python train.py --encoder_arch="wavenet" --model="contrastive audio-text model" --dataset="read English sentences (LibriTTS-R)" --train_examples=15625 --n_mels=64 --hop_length=160 --input="log_mel" --spec_augment=false --win_length=400 --tokenizer="word" --vocab_size=8027 --loss="sigmoid" --embed_dim=256 --encoder_norm="batchnorm" --encoder_depths=[14] --encoder_kernel_size=5 --encoder_stem="single" --encoder_widths=[320] --text_encoder_causal=false --text_encoder_width=128 --text_encoder_layers=7 --text_encoder_norm="layernorm" --text_encoder_norm_position="pre" --text_encoder_activation="quick_gelu" --text_encoder_mlp_ratio=2 --text_encoder_head_dim=32 --text_encoder_fused_qkv=true --text_encoder_bias="all" --text_encoder_qk_norm=false --text_encoder_parallel_block=false --text_encoder_inner_norm=false --text_encoder_moe="expert_choice" --text_encoder_drop_path=0.05 --text_encoder_num_experts=16 --text_encoder_moe_every=2 --text_encoder_expert_mlp_ratio=2 --text_encoder_experts_per_token=2 --text_encoder_shared_expert=false --text_encoder_positions="learned" --residual_init="none" --optimizer="soap" --beta2=0.95 --learning_rate=0.0047 --beta1=0.95 --shampoo_beta=0.95 --eps=1e-08 --precondition_frequency=32 --max_precond_dim=1536 --one_sided=true --adamw_lr_other_params=0.0021 --max_steps=7100 --batch_size=64 --epochs=29.1 --lr_schedule="cosine" --final_lr_fraction=0 --warmup_steps=140 --weight_decay=0.2 --adamw_weight_decay_other_params=0
Rows from block 3 of the text encoder of a small contrastive audio-text model, named by matrix and row number. Rows with one number within an expert belong to one neuron, the router's apart. Each number is 500 + 25 x the weight over its row's rms, rounded and kept within 0 to 999. All counts start at 0. Numbers have three digits each.
After each expert's rows are labels from the 100 texts, of 14976, where the router gives the expert most weight on average: "tokens" is the input token at the peak. Only what is clearly more common there than usual is listed. The data: read English sentences (LibriTTS-R). In brackets: how many of the 100.
# router: router (text_encoder.blocks.3.mlp.router.weight, 16x128, trained with AdamW), inputs 0-127
# up: expert up (text_encoder.blocks.3.mlp.up, 16x256x128), inputs 0-127
# down: expert down (text_encoder.blocks.3.mlp.down, 16x128x256, transposed), outputs 0-127

# expert 5
router.5:492499526519512548476514505486512484526496482489533472494554507500485527522470490480499537517486464546525509524548528467534538488522530506459476501499543483459541527474525488483498503453467532482512476531515461485476469507516532514474480501471537476476525527510498493458556482507498474510477498459514540500481485487512517518504498527509527462523473506466496526479503453463535499472494
up.0:512508494509521481507470514482502523549532511482526477511518504489496546474535436508542500555505485535505497475500478518497489552528487490464492492582512504517503532485468563463476505511490523492512508515478510481518518474488508511474468534508508471478515503469504484481492484481508461471524493541487458494446498530515519507515440505491483498470526448478487538512471492507508506498534
down.0:483503474523487518513497519514450517517503487520493489508510475491485482480508503523548496512517480476514485547489496467501514465533464458468553498490486468531525497464524506530508458525432495524504503531471482524518486509570528520479503502519511503495482488504464519548539485501493542529481501467486455494504493472528496474479467489527516535473516463543510513533507537473501446525512
tokens: "<end>" (29)

# expert 4
router.4:488489460490472483480486503549524497559491520512496504544491524503454452516511466478485503517463495544518496506488542500529470547515522516543508510469515480510489481518484496528488507432493494511503496506472567514478479506458522491539505489551505479506484514502481495480487452473493468467512478522466446491463513492442508485504522529509510540479494492504484492494479476545490504524505
up.0:525515524471506482546497518521475492481506497505518496519486472507517440521493468513554515532504530492495511506481453474499504510491515584453539508510488469469509517518523502493493475496533557505482524503473494507526510458515527478530501487473509477514510494506489454525503522521496513534506466504492450520520537473523521537491535493525514483553531524517515466455498467533515524463487
down.0:566486490509533508526502515488491504487518495455471481474501526536525501463485512545474484494479458531501529500499484463505504462533502475540471476470541528515527485493512481455530499499517497473516454493511502473478476511507525485459521478486539498504491513453493491487525454558517511448505518520511512493471520489507489472488485542514504593470494522519485491474502491525509504523513
tokens: "<end>" (28)

# expert 9
router.9:490497510446513533460544473515508491481522483477500424492527501514501557476485519531501508495516499497517511526496500520530515551499477467501522519532491506486462509502496457510523482485494518498502496507523506507540481499542499508475454492520484450473558480517498459474484500471468495506520486471530506452476521545488516473520486489497489497428490497447477514487534477502521516455500
up.5:485475510502537474484492499475495488476455481468506550476504504475522422476519521513496505551494499530503518509469505494481485477495543528511503479521484493504510506492507516481490525459477529517490492504494482447468518524522502508543474524477490503483459540495492498523523462512513441530482539485513510492507505491507500510507544530515510490524501518541523515480449475435518569460527
down.5:513506505499467512496510525502506543528522492494510467515538510511530534516468500471440486489512486510490492546485515475463532452506517509530502484494561489503477509496530482538498474536503506457514498501544496536490527505468472521484516472495464514475563532544511541440494506518462537450506496501491507510523488541481518499533516495477482474511495485463513486500473531558502509478480
tokens: "<end>" (14)

# expert 15
router.15:480504510494510507460541474485479495522483541464519552483493524504481506500492491523510514534481449497493461517515470507544542515480521505507525490496497509445482525478499483457510454486501559539547477516533525455494475476506517526518471495457479483468530496486517465528509457481477508533465500492548544488528486523481541519531473502479517504481463515496472513476492482511520480493475
up.10:509505484499484496482523486474497521532478490477497478520515490539494454472505482480558497493518516457483455522494500474521499473511499463507484531510490508474452523506500487524516510486509509502502560454471521480455507512471568493474517539483490474508456505494495524542502500490463522486458538433482484506463480496507485459530524527499490559521513550500487507499505517512527505542529
down.10:473480501495502496497531484495487482487524453476514441519550528480480483515535487491495538522495543520512514510476462507501498499485457501505506523462489506503464480496480534509489398532499498524510509502482515530523516521492516516463503514491452500508529464492487543560543507496474518511471474510523463494530545487504493488495546512513481549519516517488531514487485507503517447468498
tokens: "<end>" (37)

# expert 10
router.10:501515442494469485497504526524516513534506466513535533512489489491476461464486509486506467515504493512524469499504531495525486548514501495536483483490516519514499508463516492489477457448516462538545464511448541547500503507490508542485515504547494505488510513464473510463484461473476537496494493538471472540496490508491490463483495522547472525461467510530463474509495517527474532502540
up.10:452519492493552520458515452475518474456500500502521559516526464523478506523545512499533477510508499486479487479504485542475518509486422488509497505502503507510479514525486513489553438499539520528483525503494532515527544511502506485496507482528494500486507483495488502504484491442465565498536499464491487485457518519518480484516469483523475498467492512512490524490516522492504495474558
down.10:507510488477512518506474488487505488515492492501535509475487472515523553479495546473583517518529528515527490503544467524476529490518480488490547467498513514476496506484517486460491551480479515522509517486529504489532537465518501522509498520489515496481514475511464483501471512475520440513537481484500554490536486502517526512504514539538527460555525528467507518458452481492500469507484
tokens: "<end>" (41); "the" (12)

# expert 8
router.8:503482548530515500479480490533458510458512445505519486529491506460487542439487517519496524470511480508471520509502495455552511513515502464505502485484504506504510483451474446481500534471459503534515497505494507499441530492502459512507481543503485509472518483510489557465500477497483513528492509471513508458467507523548533512520470519512509479481534524473499477512474519521537481468520
up.5:536503464490571519519503491461477497477504533516479512526515461502524467498465491516561499491540537509475454484493497537508496531455488457517486516531489531466495463508465476551489505500488488509512467480528519489519458525509494513461505480488536512542531518471512455491508495445526506483480501513512481538499483489486507468513498492476480478514480530463512469507506470506552502531516
down.5:474494519471532510480503502473520485494500503491510461503485507499535499491538495493492527472503478492495482500481526512526508532493448522478511489534516512517442476501497470549508450511493461463526508499466519518492502547463497531498467510490443504497524508601508489485454554485492498502526531498522495464505508501517488505541530491467484492538494500528506479482474521494505431517475
tokens: "<end>" (18); "it" (14); "is" (13)

# expert 7
router.7:531518470540509497483541538462494494496468525527462527472493473500506498501470513529496486520544467522493488520499491504482491510506490503489498476510525500482535491552516531473467476514505474509533517467503545468509515531502480503448513445552499457492504484493465489506484496485537473505491512477503548536518458530481460538518459466487462447460502483509457511491509504494494496540469
up.10:449523513508518477512524525484507503503524478534463537511493507478547534505475498495546517495530456561493513487519478489519485477538500510442515523458504507511502502520520534513495479531478505506563501508496526483477501523503477528499479494515502493490506500515523545457489435511478477546471499475511504505487469503485536558426491485531522470498502521495499520517505520469524520531477
down.10:561484520492443502479480489521492502487502553528505489512453515528517541498500503489452459524449506485512513528432498493499491502507533511479493517502475527467550499494501471504498508525467475479473495486479513484532488495452499489502503489485488508492488500496506455498478519527488479501523549496543508541507456504493436469493466476478468520451479514501491545529493479525502455520493
tokens: "<end>" (39)

# expert 11
router.11:520491533495532511471533474486521482457524497483517527487445484451484542501493562558506489539547524488504493508502473533503524492515526502487474468502532539499530514498499515472480487508514495551523499472489474473522526526515508507443479519494489468505507472504478493489526489484497507524473476497542549486522461527492481486524443476511476467454537474494504486475527480514536496517494
up.10:495463533529512503479482517500455519500486500516489592550482493480508486500521467487495505509490452495482511523486525493511488468464485516487505536508481489511507505490506517478494517508485524519516491519505498475475514494455479518521457509534543533482538524473491494483520484541511546558475531488507488558494526527510494485512550504505506473534436492484506456532485473461476475477522
down.10:524509494492499494485503517524520482506476516513501492470475540532514503478512487475467479508476489513508492505503543455494459436461578501522546526520527504483497490508480485536470484500501497488496506490505537534504493468526518518460509472526542538492539490507502487509497526461531513473489504483490509487554491499541536483533446513475535471490550505494500560554525510499497521526504
tokens: "i" (12); "have" (9)

# expert 13
router.13:513503489528521515444494497514521507486519494528509478480502526530511529465468503519491521503537500510513501501470541549515510550522467472507475498461524498513519442502469510522475507476511495517536520486495521464501515545530457511456533484530502451527515457502497527497504440481510508506522491464490515463445486490492476541502467530526503504425519482498460496509510515488525489509490
up.10:480521482499485457511471516509506516468498497526512457512539486484459492517490519550553525498440502499454455468504515505490522504471470487529501505539501489528494507501525455507532515503444451509499539528498520504517477469455536501501505528479480519519496502515488526541504469551503454518546533506459516508535481505515511459494471497462494477503474512492506511534522503485481499541527
down.10:506554524482545523496536491468510490500506494490510540553516515568505496454535526512483489464512492508500431470552461524508464481525490530468490466499502517500491497522492484501481479497497479521486502532515525504516519528518491511475521506481519450485507477519490492485485521505483464480491470472519467504490510500529463555531468536512513540510491529452484485489472482529523448514478
tokens: "<end>" (29)

# expert 2
router.2:498460547482526505488512443453499495496531488487485473467510506512531519474501515522526500506526515465514502547525450516503507584502496500478500514518514456492472505479521475505486494504533513518511480513499501512545469533543507530492480502478497467501529444559481491521515499487465483524517481463527541455477507504485511464518511468487469510460467526476509497495521481459524498474509
up.10:510489493518502503539520519503522532510524510510498484475512501482491542486490536519549529479473485503496502462454535540482505518480432529475529496510472529506474507478506490530516509512504484474517532490471521532472504487503481477511495502489511499464520427504511540489492476470511476520481490469491440510524505495472483514468472510496527486538503481518450522484524518415534455530504
down.10:479505533465531506495510503462523503481552512557489520523485486534515503518522543478444514484517516474471510477512479490506475491495496478457484512457506489498481474480464500526544510493540473502513523482462525525473532541501460490469528526501506539488510483516484515491463489479533505520519472474501446495476548497540488519485487554497502514501488532493548472525498540525486465542493
tokens: "<end>" (16); "said" (7)

# expert 0
router.0:511495505460532545465529453483497459476520496467535481446493490464498566485489548534503502540528532498514496521522482514511531531481513476490507487489523522490499493489478494486475493489509489538536517508508499470546498532520481505451489476509476464478531474509494486475519486454478483525475457469529521487505479547493502492526468496496472456437519486473488479478526480509517522486491
up.10:490504494527488527498510485502462498493467486472501466551520445494488469529459521473492494462458522504499488539481505517477533567510533453490500471534493475489505525516473515534486421502508475482515523487525507538512533494502500493515498507539496490515576473519493534503492523510481536510499497473516489477555503500496517484512462504501507478529487462462498485514523532505457489531489
down.10:426530481463524477489540537474498482525462520509496510481468468482455512462515491503522477497463482480506481473524490512466484510494522548505535520515487484508532531491520501562534496494547451541505506472481538517520501466492513500537478506499514472499525478516507437541510526526498435521458488515516512478533486509490505501507498501487515499484472524498467525505502471508520484499530
tokens: "to" (8)