config.yaml
train_examples: 15625
encoder_stem: "single"
text_encoder_mlp_ratio: 2
text_encoder_moe: "expert_choice"
adamw_lr_other_params: 0.0021
steps: 7100
Rows from block 3 of the text encoder of a small contrastive audio-text model, named by matrix and row number. Rows with one number within an expert belong to one neuron, the router's apart. Each number is 128 + 24 x the weight over its row's rms, rounded and kept within 0 to 255. All counts start at 0. Numbers have three digits each.
Before each expert's rows are labels from the 100 texts, of 14976, where the router gives the expert most weight on average: "fires on" is the input token at the peak. Only what is clearly more common there than usual is listed. The data: read English sentences (LibriTTS-R).
# router: router (text_encoder.blocks.3.mlp.router.weight, 16x128, trained with AdamW), inputs 0-127
# up: expert up (text_encoder.blocks.3.mlp.up, 16x256x128), inputs 0-127
# down: expert down (text_encoder.blocks.3.mlp.down, 16x128x256, transposed), outputs 0-127

# expert 4
fires on: "<end>"
router.4:116118090119101112109115131175151125185119147139124132171119151131084082143138096107114131144093123170145125134117169128156099173142150143170136137099142109138117109146113125155116135063122123138131124134101192141107108134087149119165133117177132108134113142130110123109115082102121097097140107149095076119092140121073136114132149156137138167108122120132112120122107105171118132151133
up.1:128129149133122116149081128120152098143148129112121105120122095120144063134143096144176106128128169111104141134131084113095135183119117182086162151130081118096106125170149123137131124075155133119102140119112129142134136105134134100157118132112113157164136139120120125129136136171109167178145148139096062121117174100124135125142163134144136154162134165157148111093106148141117150118134
down.1:132133109110165145157135141121098143116119158088117113094134164152157116072117139138121125102120108124142129146123157097167162071130116078167089120103158143129158124119126124108144155149169156095141117134152130115105110142159177136115146123112153174129126165127159149122169089159130121113093138166168141098114141115136138103101101109118133201119122138143094152103139128165114138111125
up.2:139103142137114133112155127132117124157152134103129143141092112093130059164139109125157165127109107111116101150072141070106120173153148181120141109103161120101112133100127157153138101145132124138083167114116131131169125119125102121126152157092129139135127131124150125158124134134140173069165113119093134124135150074140146141117180119123139108087131158140142138111156116092085117107132
down.2:139114147193141115143177129126120111133123144085087144117142119166128130100115115157086133108111103146133131111155124110111110105134142104146069120120135153171165139131118158091141096144141142112125079149122124122094117103109155116122138112137167080140099136079128076131163094187171125134085142120128138120127105119098129123114141182171107134131122110174147132105132111121139109123107
up.3:161149146147136130137153074144131160135110120087117120126127132097106153135142158116162126103097110178089095128113120159177162079089110097116107139142132097136148110153139143110139115136155121104146138146114127123136152107097078109079151135144148117137077134124134146132163125150146113148087164097162128133131114124150108155111156122166124168134102193111157152150134162094107141138131
down.3:125090130079139134150138111135112145147166164119116097123097122131148198131137155135160147143170133102133135126155098137129103152148146098113140165129129100109136100104114108151152112125117130191153136122105127148145136078098136149122108176144138102117141138111116124156113171087129145136117130094157171138110129160113086125146162133157106068150169146155154134130114110113141068133135
up.4:165100106155125116136112125107120137108101100130121087147128141106139162092159169091146133108154116151140111118115066126154146102110101131140136149167060135130164130168123096139099121136153154097144131138110142174085157101081110150092129131134087099122095116105124144116164093150139101140125145093149092133140146131140111187110157106138133124167134154104113137105159104116125110131122
down.4:126099144075135129149137104130126145150166159120122089121091125135137194124122143132170130138158123103134127128161099137127112148148147094100141161119129104098133093100112109135141105130127120190154135108109135146149133091099134152112114169147135087117152132112114125169105166092126148135122123100154166124098117159123077130141163120151108074151160136148145132129104107099136053135127
up.5:107147111143179144161111081123104129083152139143137111116119093107112141083130164132155126138107091123109076102116134138167109130131101096104108123114118123091152075154114136122141107111129130099164149139140138152161118101134134125116160136141135149139121155140118111150152090103155096085113119107117148135088106118184133126119107157131146125138120131067164148138095161111110133199155
down.5:137089124081119144123140105133118143141150171125120090115101142129145197135124141100176126134136129108130126135143106120144124139144130109117145150121119118092126097120088107146145131122136138180151128115118141154151136087097128158117108164143138074111154147111115134155106183069105138156126135087150178109117127172129074120137136128128090072160159136122122095120109106123128073121127

# expert 11
fires on: "i"; "have"
router.11:147119160123159139100159103115148111087151125112144154115076113081113168129121188184133117166173151116132121135130102160131151120142153130116103098130159165128157142126127142101109115136141123177150127101118103102149153153142136135073108146122118097133134101132107122117153117113125135151102105125168175115149091154120110115151073105139105097084164103122132114104154109141162124144122
up.11:118141141149108111157123149109143120119134140152154103160125153099146137171131130103181141162179110137119106123116135153116106114139119101103161103082162125142103123141147149129126100115110114090116142124131111141134121146119109119088093166163165156115134115178135121167108132130099145161079164105112121082133091196152119091134115138113114101103132137130112151108139120166119079072141
down.11:102104109137174140164133096083134107119155126149097109163132108155164072104149169137174126094080112130159115080130161116119107185133098138118097145116089147151109130132095156161158153097150136157124153142127126110154130104115136149082114123123182139155128120110133108115123133117156135150167104142139101116117138088147111130141140150123115171130107176114144123160161131129136121141147
up.12:139154152128109138154133088100135123095161142133156113125124160128148128175156080123186137182118087138137128126133163150133139118078144095110132144127119126158107136092106136124150147095128105092097132109114064171128126148131135129114083144125160154149130109112144138157138159143109115194116120103109102119106116175127137128136114114084171132108128137123155123130141158157155105080146
down.12:083092105153168132123109111086128122106152129103082143145127087125158083107161162135161125114086122117110116100125122104117087186148092144117116107099103150149120137136133157153179162114155119163124150142114137105150131127133144134069090144137151101138097138113107136115119096127160131176146114126140129126109130095116076122114158137139098163112091150096160110120140126133112160152143
up.13:146159139127124107118127165136121150157154122142146084116124155135154182114163113111114137113122124126133110095120128137148106072101106130117150175189149123124134125155123116155155075136126117075120113106142115144134181126109103137142129142106124106085151141093091102125150176102126107111185152157106157176149121154124142124104144161150130129133084104103150101109153142113092118128151
down.13:124122119103095137118124146133112116126095113078140164145090109087074167148144084120146133163118172100100142147120096113114162095130150074115150116135112127084144139117122102054123120116094156176134087140123118123119099119108162105162124141141128138138107108114138125136151115139110116147094169102099119141141115145132157098128118108134121095147155103158124137105111125111155073121084
up.14:072131122114142137130113140144185139090098117145107128169143136126127152148129097100137169103078120148132104142150141090161123139139117148151106111126148113149146140123143107154107154080135124120114124141159100163185114127113133102147115122085153138137107094098148141065085116150104124145173097146106138149113167141143134173188151140138135116155131177127127121154117122094134108127108
down.14:104107122156172139157131102086136145125147140122099113154119114146180082121174172128160146101098102132137107104117148145143115189133080161121100147123099161163140099130140175165154104097163131126118131142102132125125151108130140147104066133130136122138110143115106124131147110149159127164193105141138141129097155111143110134123141131127136170143094156091152115135180134124119124135145
up.15:176092145101125142147119132117129126127149113162142114104112174134178140156090122114141169169152146129095109083110123139125104122102068113121114134121154117139111135137116101106142038120144127084137150138098132122135152127153115132112129112112172120128139118113105114138108181117148154113150131120084114156109128173146069123094109137145137143114094092158136103145127135116115079115143
down.15:102113159118104111101151129129122121102115102069111180157132112113123113127167100146166130202111139105117133091148084099125153127120140088116128132102099138123137137099115137094126182110121151154123100147128089108114132143109153137148132156139146168163080081110147150128169110124121146175138136062134101133124148093129157129113131145151108118132135113131133128132112136129175113140091

# expert 2
fires on: "<end>"; "said"
router.2:126090173110153132116140074083127123125158116116113102096138134140158147103129143149153128133153143094142130173152080143131134209130124128107128142145142086120101133108148104132115122132160140146139109140127129140171098160169135157121109130107125096129156074185110119148143127115094111151145110092154167084105135132114138094145139097116098138089097153105137125124148110089151126103137
up.11:120104151155167126127100121143123117132198174143128078166144122149116094138146095139096118121125091100115080129074112109139137178110104134130113158141097175114099137136108137156120103131137134096111125137105153135156081126094142156165145147153083125152141106135148122123145132124125164107128128149127072105104132122149132141134108140086142144134130121162141134132157128086112194141107
down.11:130106128152115149111140142156104113118138173138118132128075097111103122087124111125146104133104133115124138132121144145105117131141169161151142129122089102123156143130100130118117122107062132168148130136111103110104140093148132112130135140147175178123131149115147106129097111127090076103111146161149213151199097153128140110147074116122122109131141105150102114161140132161107145121112
up.12:144146117082151146139136142100158165134136161141149093193187137139132133108123143121163135166155127095108110131092163116122145141119093131122146134101124139125103126136186097164134169156111128132127133142131154118119104128140111113126111134105112069139146114112138112156107119117118164118135128100120108117139112134144109124121097106086093125095111191135100137109159126036137120121149
down.12:113122149068113131107156111106159089107165111173144125133120100138133094171123178115085134139139166133106164106142102137120117115123138118080105143087106103136097118114094123127161165116134103138121137132093142145130148177104111102106153162129125168109116089156095104119081131109124155141156108095132108132118164140152099154135126151170136155131102172131153111145119151157144112154110
up.13:111146100108156118130108131119125097133132132136148116072100115107132072136148143145131130121116119122132095129138155124127100102126115082099143119116107122127127128141125126124142167116151138149125144123097117111113122131130118135134120133153122142160148144130115157143111107125136083155142133157153140151116120133167098188131149171119156106140167116153162156107131112019138224140098
down.13:148149129160124154115141148151127165120107151097094102126132130159158161109102104099150089141094129125111127169104157132115154129118154177172123089148146138119152151142110118123143115150127124078139079128148113125160111115108149178144092133104108119101141151118159138115148113153129109112092159122148136165170125136089165104149182125150115133134094126106101113102125094176124094087100
up.14:146109088123143182095136119110141158129114127110148119176157133093122129148152118115158149127162113117085088146084184116173111093111104128148158100158121119122095101135163099151133136123135093111144141106128104121130133104154125132107104113110153115169138077161121154169105104123150165134135098115099110133116154106131087155129093144131114129117168122136140114163141132061153130139158
down.14:103114153090132103118121107135139110107189109170147154158131132118135111155158169128114157149147126134126147107144113128151103122114105108087120155092135131139064105111126121155161139128142111161138149132112142149137136154095107101105140158126120136133114096179117122133106155102145163154167098105104075132094156152172102146112143145160138141116116182123171110147114164158141110172146
up.15:124132132104161157138146143126136166131143151142135117169154124153121174074109147145151122141141136122094133137094171115100147119143099135119138113115112148109101136145155091154159194166105111136133112140117143126116119150147094081096101141106127102160123134154145148122115128113136132112114120065114123122154120154143108119099107123110110132106124182113101145128189088047160127121139
down.15:117119153075131135122155124111165102095162103162135137145126112133136110176134175121077132134135170140109171093129105134128105113115119110083115141086119105142108111106101127138149142131149097147135138134102145158122146171103109113101150173136113156112121088158114117109088126095148153146158101095124094137116177131160098162118138157166134139137097157128162110166111159158152100148127

# expert 7
fires on: "<end>"
router.7:158145099167137125112168164092123123124097152154092154101121102128134126129099141156124114147170096149121116148127119132111119137134118131118126105137152128110162119178143158102096104141133103137160145096131171097137142158130109131078140076178127086121132113121094118134113124113164102133119140106131174163146087157109090164145089096115091077089130112136086138119136131122122125167098
up.11:144116127104137160103138093127117130133154111108132109186141111154144109167149098156122126157095163144119098131157123134121143154130140111140117091142148115125114135177103092113143118148126102156099189090138095156133138091130149134093169164124170179160140151111104143134090166125168133093114112105106102159115135161111115121134115114135150143152126128152154092124131099126113064141161
down.11:089157125120119144135149148120116114115121127120164152129189089107117101084107143131181153165131115105124117110141142088121118090110100094110149115140078135137115134122115138103152175106099109105120155163192119140151150109164130124150141100133107151114105124104103164118153094106133147139142109113092110090183189145153157154117109141139143127151145105126094110139146146126151126138152
up.12:143138146137106119104156099140147146121129117088132109140134109101161102135106108101184102148131109115133159133121132129158148112159139090088137129163106109138164096158123147140132184106098127102137165125115111093187138142124079123144106108136088111134132165132121138178162145061139080110112130146127187122100138106172146107140128103133132144100106095092125123116151138141119119121152
down.12:131143144147143145078166110112113156101148119106129120149166136126114096113081130156167118104149098149129110074123173095120144068118095117137126133164168152143136102127131128109109130093162113131125148146128126103147170126140125133088148149162141128109121162122139152127147069138160185130117102155133108130121111118139144125151178173136148125139086109156105103110127120159115085094112
up.13:065121160149149118133125179100104128100164128167103157106119132130154144124089122121153129137139086162118111104171136125117094120124115168079122144116160146143148139117141170161116133127110138105201118133139164126129103134146122140134118114145130122125110152139134173094160093127115055158111103116120131131143115143138131164066114122133141112112142118119149135130115134080150158140083
down.13:202136111120074121097101120172132137119119158149118103129076131144157195161117155128115103139089127139112141158081116140141118150128154185153137130127123103122153128122126102156116110150124119129109137133099132136116124140090113119125107118117126132117116123121133110110101138174110143097131163128172162182138080121109089129123109088147110120060113148132154164125132125159116107144126
up.14:068140140144136142140108181088107139102130122165103132099141152137157139119065137126105113120130097127112120104171140115118093115110112163106130138125167143142142146132132153171104138129136132083165116146118171127114119133155120127130129086145146125127114159130128178095152109119110048136117094100117104145158131167132143151081134124121148122137158104115152144117102121094153183123102
down.14:195128109124100113092110129149132134122121129146124089115085120138143195169134148124117126126095147148119155165090117157135119182120138193150142142119124070142128121110126129163112072146111141145131121147093110143103110138108129108141097124132133122113122117115142115124099144169113126098153145147162174168135095118102096130135114082150120110073137143117175155150126135138108130118141
up.15:131130141150133125118106166124137125110128134110119110140123116138172038122145070143190132149101142111104138111147143112128109110118124072125139124155103116134150143139124116144156177118110126114141157133108123156175137107125103122133094127138110102134130147146094109159148105087168068110118131153158167120095171114169130077150140121110140126108139085141129112111141174122125114134158
down.15:120113122149127125103161118127127155095139122111120119154168125121148122101079146147160130113161096141125102091160177093111120091125069116130128128140155142140131107123130126131108109094169120135135145141126130121138163137159112152057152154174114128094125155119106165106154078109153188130087107174107099143126129096131139129141157156144152129140074116156099122138126115122128095096127